Weights of a small autoregressive pixel model.
Model: 14.7M parameters, 16-pixel images, arch transformer_decoder, width 384, layers 12, norm layernorm, activation gelu.
Training: soap at rate 0.0016, 10500 steps.
Data: trained on Sentinel-2 satellite tiles (TerraMesh), 9.3 epochs.
Rows from block 6 of a small autoregressive pixel model, named by matrix and row number. Rows with one number belong to one neuron. Each number is 200 + 40 x the weight over its row's rms, rounded and kept within 0 to 999. All counts start at 0.
After each neuron's rows are labels from the 100 images, of 14976, where the neuron reaches its highest value: "responds to" is what is common among them. Only what is clearly more common there than usual is listed. The data: Sentinel-2 satellite tiles (TerraMesh). In brackets: how many of the 100.
# fc1: MLP up (model.blocks.6.mlp.fc1.weight, 768x384), inputs 215-257
# fc2: MLP down (model.blocks.6.mlp.fc2.weight, 384x768, transposed), outputs 215-257

fc1.7,148,224,216,192,175,250,210,248,181,177,211,202,126,262,200,231,194,152,152,262,217,226,223,136,177,185,234,167,216,154,189,133,205,175,260,176,199,188,173,224,129,168,242
fc2.7,163,193,219,179,122,244,162,323,227,173,221,203,246,219,205,262,180,209,185,202,290,187,159,149,115,146,223,205,196,185,235,130,199,220,278,165,156,185,176,187,130,228,111
responds to: built area (62); main land cover: water (29)

fc1.362,221,247,232,204,195,154,207,211,232,226,196,228,181,229,232,163,156,181,152,122,203,189,152,188,180,176,196,223,290,182,223,170,212,221,183,226,237,166,151,115,178,195,173
fc2.362,162,209,242,165,207,241,221,242,232,208,219,211,230,222,207,253,151,176,221,269,162,182,194,137,181,99,192,154,94,216,201,181,266,220,174,194,203,236,295,120,124,229,204
responds to: main land cover: rangeland (61)

fc1.0,251,162,170,207,186,207,204,233,108,245,201,176,224,87,168,205,191,149,185,205,114,157,227,129,140,227,171,195,230,158,250,204,222,165,193,265,262,234,213,134,192,283,216
fc2.0,202,222,186,288,179,297,195,196,197,178,186,189,181,227,200,210,201,176,154,201,250,186,155,170,163,186,231,210,260,230,189,157,194,207,244,137,193,240,243,88,206,180,209
responds to: snow or ice (60); main land cover: snow or ice (47)

fc1.413,212,232,207,150,249,193,193,185,202,230,208,195,156,245,225,205,172,236,83,258,202,218,178,154,228,190,167,150,155,283,267,234,180,179,197,128,183,191,191,204,236,257,189
fc2.413,182,205,245,222,167,176,144,138,163,207,172,199,170,220,201,168,175,301,282,129,195,155,256,285,213,234,183,207,227,262,205,253,197,196,188,198,211,290,237,208,204,215,189
responds to: crops (78); main land cover: crops (58)

fc1.651,255,205,223,197,177,223,149,117,191,170,229,255,184,210,165,137,190,178,128,216,207,180,213,147,101,154,307,296,252,199,160,187,185,203,207,211,224,153,234,216,184,204,159
fc2.651,188,232,178,272,220,227,273,221,208,154,206,262,186,149,233,165,211,236,189,209,232,145,219,120,170,215,222,226,191,220,157,256,208,211,259,180,175,230,170,147,238,190,226
responds to: trees (95); clouds (93); main land cover: trees (73)

fc1.348,109,201,238,239,244,216,169,199,158,215,214,150,234,188,262,154,267,201,223,191,162,241,121,185,196,196,180,124,141,252,182,130,208,217,268,150,132,201,242,129,245,212,247
fc2.348,152,201,213,221,192,208,218,206,235,206,200,163,209,170,88,212,163,256,230,159,181,207,159,195,162,214,168,274,143,214,243,232,191,210,230,261,183,160,229,111,132,134,277
responds to: trees (92)

fc1.218,157,229,164,113,184,274,167,166,156,150,255,242,243,234,247,205,176,239,198,180,150,158,208,236,271,215,193,209,208,145,165,148,204,167,178,218,219,203,219,171,217,221,246
fc2.218,232,284,209,260,123,145,200,207,255,199,156,203,177,103,273,166,235,175,218,182,256,187,253,208,168,187,160,148,189,175,168,163,187,164,184,224,165,140,303,189,181,226,169
responds to: trees (89); clouds (67); main land cover: trees (63)

fc1.374,224,175,238,227,177,134,138,193,151,252,151,102,147,203,212,229,185,244,180,271,131,206,222,207,126,208,193,236,174,256,199,228,140,257,139,205,180,172,271,187,177,255,169
fc2.374,205,156,203,238,227,235,265,166,198,115,223,217,111,175,170,214,211,142,210,155,201,205,215,229,183,192,138,215,156,226,168,191,195,242,249,252,182,167,139,162,150,141,247
responds to: flooded vegetation (26)

fc1.633,142,233,186,257,190,248,200,253,153,334,190,218,219,204,228,253,182,236,186,220,225,181,160,179,114,202,214,226,220,198,258,156,233,216,171,201,174,218,156,169,153,225,249
fc2.633,211,184,212,139,223,170,192,258,219,222,230,271,199,233,176,190,257,302,182,248,136,197,107,174,216,151,164,185,154,151,236,192,189,210,247,210,145,263,155,127,204,253,224
responds to: trees (88); crops (77); built area (72); main land cover: crops (42)

fc1.139,184,202,148,120,157,233,231,154,217,230,225,274,130,216,216,183,195,251,177,154,159,207,243,111,226,223,213,207,195,243,278,153,179,190,199,175,147,212,209,170,211,212,245
fc2.139,144,219,196,178,226,213,152,150,132,286,171,68,251,168,167,268,212,257,200,171,166,175,188,188,213,146,185,243,223,145,161,133,185,225,181,214,269,176,206,134,191,177,216
responds to: main land cover: crops (42)

fc1.764,139,212,224,151,240,169,214,261,129,165,157,228,176,178,172,175,282,168,238,96,144,157,166,304,229,194,155,118,209,209,181,171,212,181,182,214,235,198,249,249,223,246,186
fc2.764,294,234,220,141,219,227,299,152,207,222,184,180,188,184,191,192,188,139,173,167,264,226,165,220,176,177,142,215,237,212,196,168,196,229,193,158,183,250,193,245,226,155,233
responds to: bare ground (52); main land cover: water (30)

fc1.234,206,133,205,210,218,167,187,130,232,229,186,188,165,213,235,229,170,220,160,216,134,220,271,206,149,154,252,259,166,198,159,168,176,245,242,161,164,184,171,178,233,185,243
fc2.234,190,253,202,94,220,234,166,277,213,160,161,223,218,166,237,135,200,242,266,235,257,158,238,270,161,194,191,237,149,179,122,196,296,150,208,176,191,250,221,185,213,174,146
responds to: crops (80); main land cover: crops (68)

fc1.351,156,275,167,188,187,95,196,249,186,172,247,310,184,199,237,142,313,255,239,221,116,210,189,230,173,162,191,185,157,180,174,266,193,202,245,158,159,255,169,123,236,190,211
fc2.351,186,168,160,259,209,280,196,164,236,122,227,163,183,217,109,172,220,207,127,223,184,253,188,205,218,163,138,138,207,239,183,189,132,265,264,165,203,204,116,166,181,200,244
responds to: main land cover: water (43)

fc1.621,179,235,258,135,149,207,188,193,143,231,256,253,154,251,173,275,194,206,189,176,169,99,232,145,224,115,212,200,224,206,162,189,216,204,233,161,250,186,215,102,184,166,218
fc2.621,202,204,183,288,213,232,201,195,193,129,229,160,218,131,277,227,183,201,259,192,185,240,223,175,141,223,174,241,227,231,260,215,218,200,214,190,200,244,193,117,254,207,136
responds to: main land cover: trees (45); main land cover: water (28)

fc1.681,219,250,133,200,149,251,163,210,163,225,228,170,261,136,236,140,255,288,130,197,203,197,252,180,234,173,282,215,198,246,131,137,118,255,225,241,192,230,178,170,219,222,167
fc2.681,128,167,144,249,240,242,288,180,255,154,221,213,184,242,193,279,244,176,233,207,224,220,69,171,306,211,166,171,224,205,175,240,253,218,192,134,184,132,177,180,200,160,268
responds to: snow or ice (72); main land cover: snow or ice (64)

fc1.567,98,231,178,138,237,175,187,284,163,256,216,261,145,129,150,212,180,179,223,175,261,177,250,142,219,234,198,55,227,192,176,225,143,171,186,223,235,193,234,216,229,205,183
fc2.567,197,145,206,206,138,233,190,144,257,188,169,178,237,154,202,206,176,210,179,243,166,188,164,246,207,177,197,228,176,267,225,155,239,249,180,158,259,114,149,228,232,217,238
responds to: clouds (51)

fc1.560,186,212,201,171,272,229,157,194,178,302,268,205,246,169,163,180,205,245,171,144,249,274,248,214,154,193,182,176,123,141,199,177,223,233,124,238,171,180,165,187,204,247,246
fc2.560,205,297,205,166,177,195,185,171,150,172,145,174,172,249,182,220,167,176,174,223,165,215,213,239,228,161,177,251,215,165,179,234,234,188,230,203,135,175,162,183,201,211,254
responds to: snow or ice (68); main land cover: snow or ice (55)

fc1.638,146,204,233,135,228,216,255,149,183,187,211,247,112,208,201,193,250,159,212,268,165,175,183,213,190,138,246,152,194,175,179,170,192,201,182,142,194,194,189,189,219,255,143
fc2.638,249,282,214,167,154,153,226,184,187,248,244,219,264,129,207,265,219,136,230,163,236,165,216,186,124,247,221,217,197,213,207,186,167,178,253,214,211,206,198,160,178,185,213
responds to: main land cover: trees (43); clouds (41)

fc1.576,254,178,275,121,168,204,202,180,164,254,229,194,255,137,200,169,276,162,185,263,220,211,187,204,182,103,241,272,140,208,211,231,238,187,246,202,238,192,213,270,224,188,177
fc2.576,149,203,182,181,190,191,151,234,236,214,140,170,157,204,263,241,184,237,173,166,191,165,197,227,184,169,191,185,189,272,184,180,199,190,174,196,104,168,209,194,215,211,223
responds to: bare ground (50); main land cover: water (34)

fc1.60,221,199,160,232,193,204,118,125,209,174,241,171,192,206,227,208,167,247,229,143,246,252,212,176,217,242,131,184,247,249,123,141,203,154,229,222,227,221,108,246,253,140,124
fc2.60,168,192,103,172,215,199,160,211,166,163,122,244,204,178,163,254,137,223,195,288,210,164,240,214,184,219,227,210,208,125,212,214,285,222,122,195,257,186,207,198,173,238,266
responds to: water (69)

fc1.151,190,289,224,218,140,235,155,179,248,119,170,217,113,154,236,188,137,215,214,223,235,166,240,238,248,239,116,170,210,216,237,185,221,278,154,183,241,127,249,154,202,207,201
fc2.151,179,162,210,242,149,204,211,261,217,148,223,262,137,148,231,224,221,137,225,235,266,230,281,176,178,168,146,157,128,133,172,247,205,106,200,161,170,170,154,152,175,179,231
responds to: clouds (39)

fc1.549,157,213,149,157,281,176,156,200,121,227,280,211,283,250,251,165,194,139,252,181,216,169,213,182,213,136,207,169,143,283,230,196,219,190,149,184,244,236,166,195,225,193,128
fc2.549,144,170,201,162,203,223,166,177,200,167,158,240,166,132,197,181,194,161,250,229,242,166,156,167,215,280,157,153,240,161,191,164,191,142,273,145,222,166,151,232,180,197,148
responds to: crops (73); main land cover: crops (49)

fc1.15,217,176,142,189,234,225,178,202,270,211,246,180,187,166,201,224,236,217,187,258,152,174,210,238,181,145,282,145,234,212,185,225,210,165,148,218,207,180,209,286,195,198,185
fc2.15,161,162,199,161,183,254,158,206,193,211,230,173,204,197,267,296,149,222,111,169,196,182,267,147,184,164,182,256,142,182,199,186,203,210,183,215,195,225,295,163,223,129,225
responds to: main land cover: water (34)

fc1.728,207,191,278,202,208,198,211,171,196,137,162,216,169,216,190,268,169,131,183,184,199,142,321,230,256,210,255,174,196,114,223,142,195,104,195,258,246,175,221,174,229,194,211
fc2.728,178,209,180,202,147,158,201,184,201,159,179,260,231,201,207,176,174,168,132,241,180,239,266,210,200,194,165,208,181,264,234,213,179,187,207,99,279,207,161,261,132,225,157
responds to: crops (92); main land cover: crops (74); built area (70)

fc1.175,200,160,260,187,216,156,217,213,206,188,224,211,154,225,197,199,292,194,249,167,118,145,122,261,129,281,217,252,204,211,163,210,217,238,242,154,169,168,285,215,217,177,176
fc2.175,257,198,175,212,212,267,202,211,229,260,247,122,202,174,241,152,172,221,183,149,192,160,195,248,231,203,176,202,220,132,255,169,177,215,176,233,240,213,245,133,149,188,157
responds to: flooded vegetation (30)

fc1.17,149,225,240,161,229,227,194,199,159,146,142,240,201,241,170,182,72,196,153,165,213,316,117,240,144,186,194,144,225,229,148,159,262,205,202,198,226,158,170,204,259,198,136
fc2.17,291,98,176,176,263,159,215,212,231,286,193,169,215,132,201,294,211,169,207,150,230,223,237,239,119,166,272,184,167,105,212,231,173,188,175,238,227,239,246,179,237,146,265
responds to: crops (64); main land cover: crops (53)

fc1.474,198,162,222,170,279,294,171,111,151,230,189,231,231,159,158,165,228,230,182,181,287,152,185,201,235,163,186,239,182,205,233,241,151,206,230,240,224,160,177,205,216,135,126
fc2.474,180,225,191,316,184,171,268,299,199,183,258,234,183,243,186,204,253,165,201,219,178,200,150,212,218,241,151,175,155,306,198,224,194,203,199,236,177,164,287,129,231,246,158
responds to: clouds (63)

fc1.450,146,184,197,198,148,146,178,180,258,204,209,149,240,188,137,198,156,262,130,118,175,200,207,269,176,168,235,180,244,207,255,197,199,172,200,227,171,199,182,208,240,256,230
fc2.450,217,85,157,232,210,229,191,219,114,237,161,159,208,185,158,184,166,245,234,226,100,203,150,132,165,200,144,187,315,216,193,193,189,164,187,278,253,223,163,126,206,230,245
responds to: main land cover: crops (41)

fc1.59,255,157,138,220,251,190,194,207,193,135,180,273,304,266,144,228,128,202,204,254,296,174,184,207,233,272,247,138,122,216,201,153,227,187,255,133,212,212,164,173,106,201,259
fc2.59,232,148,201,228,218,159,225,190,183,242,237,260,172,175,205,132,151,146,257,228,175,247,172,184,171,198,194,194,239,250,204,203,144,201,191,188,232,134,72,155,192,281,142
responds to: trees (92); clouds (79)

fc1.609,196,260,181,229,189,124,155,179,111,238,179,159,144,143,225,124,185,136,270,178,103,187,207,249,209,203,202,195,179,168,165,189,148,187,205,200,235,217,224,136,270,240,194
fc2.609,215,160,117,148,213,188,199,219,210,182,172,162,161,172,183,229,256,252,127,231,219,197,204,167,229,208,198,174,175,216,143,191,130,197,165,226,197,192,209,141,115,183,208
responds to: water (72); main land cover: water (37)

fc1.713,156,206,264,218,99,196,274,228,243,186,162,216,258,208,186,193,142,235,194,164,178,189,188,246,255,261,242,148,126,202,143,208,164,158,233,175,227,222,240,147,194,225,159
fc2.713,209,189,186,244,195,191,206,133,132,217,222,177,207,204,217,142,211,205,286,231,241,165,305,160,144,186,174,267,231,154,229,221,218,181,241,219,227,178,126,308,228,234,159
responds to: trees (93); clouds (79); main land cover: trees (69)

fc1.388,170,204,176,181,257,283,222,296,215,180,184,70,175,163,175,204,243,150,156,164,184,195,194,244,137,187,249,168,254,205,244,192,136,189,150,194,217,167,201,194,282,196,207
fc2.388,170,196,142,299,292,210,191,132,178,135,142,257,178,124,232,151,164,162,232,168,174,181,188,200,198,288,207,183,225,214,207,198,224,157,234,198,193,165,268,228,279,162,241
responds to: main land cover: snow or ice (39)

fc1.385,253,177,177,209,184,241,197,182,183,201,161,180,192,141,183,151,222,243,179,274,201,143,167,165,161,165,228,241,169,183,204,154,223,136,237,141,208,175,184,209,209,194,215
fc2.385,191,140,196,221,182,176,226,195,243,220,200,237,211,237,204,240,150,241,216,213,229,179,152,185,185,228,194,151,244,198,170,143,248,166,236,264,247,199,190,196,132,155,281
responds to: main land cover: trees (40)

fc1.647,256,149,149,240,196,165,157,183,180,199,185,157,184,231,171,225,225,178,208,117,179,232,190,111,234,118,222,166,208,156,290,209,253,151,224,199,245,129,204,180,195,210,220
fc2.647,240,118,220,225,201,173,236,155,201,215,243,180,198,229,193,155,177,232,170,171,201,147,150,265,178,236,211,170,221,252,181,175,209,198,169,192,195,151,133,250,148,200,149
responds to: main land cover: water (27)

fc1.674,226,194,245,146,198,240,113,187,203,186,257,195,195,157,196,261,194,200,185,190,181,209,174,151,198,126,200,255,222,189,167,183,166,192,211,206,206,181,142,189,229,193,186
fc2.674,217,205,170,236,234,185,193,210,191,171,128,248,181,244,240,185,131,216,147,180,194,241,153,177,216,211,227,202,127,189,132,168,147,86,153,231,229,185,166,177,268,198,176
responds to: snow or ice (57); main land cover: snow or ice (51)

fc1.195,213,162,266,219,127,215,247,172,291,206,181,185,194,197,205,168,269,151,221,170,248,233,139,136,142,174,174,221,116,217,167,150,194,212,174,247,244,164,242,219,211,175,290
fc2.195,204,229,199,149,228,165,160,228,133,198,187,218,264,155,172,222,127,270,217,200,170,192,47,191,232,255,195,254,230,133,230,199,231,229,155,133,235,206,246,223,214,298,167
responds to: main land cover: rangeland (64)

fc1.197,281,167,150,128,225,252,219,163,222,280,221,193,160,180,209,172,189,232,111,192,179,205,187,171,218,238,247,173,167,250,170,166,271,259,136,279,184,229,224,227,162,153,143
fc2.197,278,235,179,240,176,117,164,261,131,210,212,231,257,239,235,163,175,172,224,222,210,200,212,222,215,266,169,216,262,188,230,266,175,218,177,196,236,179,244,207,176,200,204
responds to: snow or ice (62); main land cover: snow or ice (53)

fc1.80,105,207,213,217,239,268,144,157,185,171,187,264,169,165,181,203,173,265,225,124,195,239,201,192,207,175,178,205,197,227,155,264,211,192,158,227,249,200,144,141,154,242,201
fc2.80,170,201,185,146,109,197,276,171,231,165,200,206,195,220,219,235,191,237,189,252,187,203,144,235,229,219,235,181,191,234,239,169,181,284,217,290,186,167,212,201,244,226,203
responds to: main land cover: snow or ice (40)

fc1.264,184,124,169,121,274,173,151,217,225,256,228,246,240,231,175,188,183,233,246,85,137,256,192,149,188,210,235,224,189,184,166,243,135,229,257,247,209,171,155,285,161,186,289
fc2.264,210,230,185,210,234,215,261,151,191,255,206,194,181,162,263,214,183,198,160,262,201,183,255,268,183,216,131,261,198,268,204,230,179,204,219,173,228,181,175,223,213,276,225
responds to: main land cover: trees (43)

fc1.48,127,168,268,229,156,235,221,183,177,176,177,207,275,257,276,183,189,174,274,219,142,214,214,124,265,264,245,220,214,225,154,222,205,207,200,204,124,191,202,262,227,296,205
fc2.48,243,284,229,223,177,257,255,175,245,203,176,206,223,270,312,234,232,193,226,206,243,145,205,111,223,258,171,230,162,257,122,181,139,206,137,172,195,194,230,208,217,168,153
responds to: main land cover: snow or ice (38)

fc1.452,250,158,183,237,182,171,241,193,161,293,148,186,245,255,157,229,190,232,144,223,230,184,231,194,196,213,189,217,192,160,225,131,160,197,189,234,243,155,106,129,250,183,225
fc2.452,135,278,189,218,202,180,213,191,175,128,137,170,237,124,175,162,164,167,217,135,149,244,257,122,195,189,213,179,153,127,232,214,270,202,191,212,208,198,160,217,203,216,164
responds to: trees (88); clouds (52); main land cover: crops (43); main land cover: trees (41)

fc1.534,223,214,122,195,198,126,119,231,259,208,249,167,249,139,191,223,225,231,212,236,204,208,216,156,223,211,204,238,174,243,172,215,314,172,167,166,210,219,148,178,158,163,175
fc2.534,171,221,177,210,172,254,189,172,193,286,112,198,238,220,255,195,152,222,232,218,101,190,319,205,233,250,171,173,233,182,134,242,129,155,232,158,248,221,269,206,179,194,174
responds to: main land cover: rangeland (41)

fc1.432,229,169,203,193,215,217,219,221,207,185,199,157,204,155,174,211,201,174,273,173,294,162,215,95,235,168,197,238,189,229,189,181,153,185,273,219,247,179,115,287,234,206,155
fc2.432,252,208,211,135,159,195,213,110,120,193,187,238,207,174,168,152,196,251,175,204,152,210,128,230,234,198,251,149,290,247,275,235,238,202,142,187,174,265,198,155,201,108,166
responds to: crops (78); main land cover: crops (55)

fc1.287,251,178,181,205,179,278,185,225,178,259,237,177,257,212,201,229,220,274,164,201,191,133,207,173,160,198,228,217,242,211,237,188,186,224,169,192,225,181,145,230,193,162,224
fc2.287,139,183,218,177,224,218,228,191,227,213,222,199,181,205,227,175,244,160,195,235,158,238,224,258,248,165,216,170,141,148,160,161,231,200,225,241,290,207,246,272,237,219,187
responds to: snow or ice (44)

fc1.435,98,187,195,199,243,219,169,251,191,149,197,249,281,151,168,145,233,184,200,184,255,230,236,287,188,163,223,280,232,174,206,223,199,244,218,118,170,148,206,190,225,217,198
fc2.435,195,213,200,80,205,203,152,237,217,152,165,246,182,193,196,215,237,173,231,236,216,204,220,185,119,217,194,281,170,222,169,204,153,220,203,241,202,223,148,226,209,164,156
responds to: main land cover: snow or ice (35)

fc1.554,153,212,151,262,186,220,221,197,135,209,222,242,130,176,223,175,199,181,142,172,181,229,200,190,180,168,234,151,215,144,141,220,231,139,219,240,241,220,193,137,284,230,143
fc2.554,192,231,240,203,197,204,202,205,182,212,210,203,197,269,136,222,259,252,223,167,214,184,157,200,216,189,186,273,159,245,217,264,160,173,216,276,187,199,214,223,202,275,244
responds to: main land cover: water (30)

fc1.295,170,258,135,234,168,194,269,211,192,241,208,196,153,163,226,129,235,226,166,184,172,195,187,185,169,280,156,251,179,172,216,142,188,215,160,202,237,191,285,192,211,177,198
fc2.295,250,191,238,249,217,212,239,192,200,245,166,230,168,241,153,197,247,152,197,163,227,173,155,156,188,203,191,133,105,170,222,140,201,221,106,251,153,182,194,213,178,206,259
responds to: main land cover: rangeland (66)

fc1.441,222,166,205,152,174,139,185,219,222,212,237,221,199,202,143,245,178,215,179,200,218,191,198,122,170,195,234,236,219,195,216,146,198,237,179,130,174,212,198,147,192,205,259
fc2.441,224,191,223,211,126,169,190,140,232,224,239,193,165,286,170,182,141,225,197,220,214,129,205,138,213,178,206,189,169,117,228,170,124,203,154,117,190,226,157,157,227,236,217
responds to: bare ground (61); main land cover: rangeland (57); main land cover: bare ground (30)

fc1.501,217,215,176,139,135,188,271,232,178,167,178,265,221,203,218,229,217,138,204,174,212,215,201,236,241,107,185,219,207,295,233,171,167,224,243,246,201,197,223,218,177,236,231
fc2.501,252,176,181,169,232,222,165,120,195,208,217,173,262,255,263,211,265,234,279,232,218,218,215,180,214,269,246,138,246,195,183,180,206,193,198,201,120,243,148,106,212,197,184
responds to: water (67); bare ground (53); main land cover: water (33)

fc1.313,154,112,225,279,192,195,202,181,173,192,128,229,208,184,138,166,211,268,198,177,260,220,230,176,248,150,131,177,228,186,262,240,205,228,196,218,196,147,127,193,173,145,202
fc2.313,261,209,173,179,282,210,197,178,102,187,180,193,216,198,226,199,239,185,199,183,240,240,295,224,230,259,211,147,191,223,218,200,200,186,203,148,206,156,156,236,167,149,255
responds to: main land cover: rangeland (47); main land cover: crops (41)

fc1.102,185,214,201,130,189,153,114,223,202,197,142,182,168,179,149,106,172,161,205,284,213,228,266,183,224,142,162,191,269,220,151,163,240,165,124,131,193,171,212,256,108,255,285
fc2.102,223,232,192,143,241,171,221,221,223,257,258,240,187,237,190,171,282,132,232,205,195,258,130,152,184,227,192,183,242,232,190,230,203,257,200,242,173,219,213,181,242,155,138
responds to: built area (68)

fc1.241,252,147,257,224,172,210,170,193,211,121,154,262,175,264,226,159,211,243,126,156,161,186,195,262,210,186,253,133,214,146,203,192,158,179,204,195,220,147,237,160,215,186,225
fc2.241,200,149,171,218,232,238,165,217,190,122,135,181,193,213,217,208,307,230,111,169,199,148,143,215,147,255,226,202,225,197,193,209,255,129,197,149,242,166,153,175,157,200,190
responds to: main land cover: trees (49); clouds (47)

fc1.310,157,243,235,214,274,184,202,91,221,164,114,153,173,187,195,177,214,199,202,193,196,168,169,105,151,215,228,140,203,199,240,236,182,269,185,258,232,222,131,189,168,198,216
fc2.310,183,181,208,142,218,263,210,186,219,173,180,132,192,147,268,164,230,214,178,146,294,194,256,171,153,246,208,186,175,235,221,172,204,203,196,219,177,192,203,113,192,219,197
responds to: main land cover: trees (52); clouds (50)

fc1.125,288,150,221,164,195,190,205,203,217,171,277,242,171,190,121,187,157,175,143,201,250,151,188,258,142,253,152,194,183,158,139,237,160,157,231,191,186,157,146,146,220,155,179
fc2.125,228,210,267,181,201,221,159,151,173,207,157,271,173,169,279,207,197,245,250,242,155,278,197,222,127,207,282,179,170,223,196,288,164,168,212,190,200,145,189,212,218,171,185
responds to: flooded vegetation (26)

fc1.337,253,229,139,180,183,187,244,206,178,305,186,163,287,153,206,181,179,216,219,157,254,183,176,242,224,184,214,224,164,148,217,171,244,152,214,189,247,242,195,195,240,237,185
fc2.337,207,200,237,184,224,138,244,191,253,166,266,149,213,148,108,198,175,220,243,258,190,137,179,146,188,214,200,163,187,218,216,162,211,267,169,242,194,136,267,268,145,185,223
responds to: main land cover: snow or ice (35)

fc1.700,177,153,181,210,241,160,259,174,245,154,167,201,136,198,235,205,200,227,216,237,205,162,209,225,206,109,180,147,245,198,159,197,152,140,162,173,212,182,178,231,213,207,228
fc2.700,225,260,233,167,96,182,240,154,228,141,218,207,203,207,262,223,246,142,247,191,157,201,196,157,194,153,191,128,217,133,218,187,133,223,239,189,167,227,278,128,207,254,214
responds to: water (87); built area (63); bare ground (60); main land cover: water (43)

fc1.294,192,257,197,229,210,181,194,199,209,175,164,248,195,247,175,169,171,257,204,182,174,140,261,168,151,280,278,193,202,152,187,192,177,232,197,182,217,242,197,125,183,202,177
fc2.294,194,212,141,175,165,253,235,176,206,150,225,174,218,147,288,236,286,159,250,199,238,146,202,223,212,213,227,269,174,181,182,191,220,144,156,194,168,192,227,150,202,226,201
responds to: trees (96); clouds (93); main land cover: trees (68)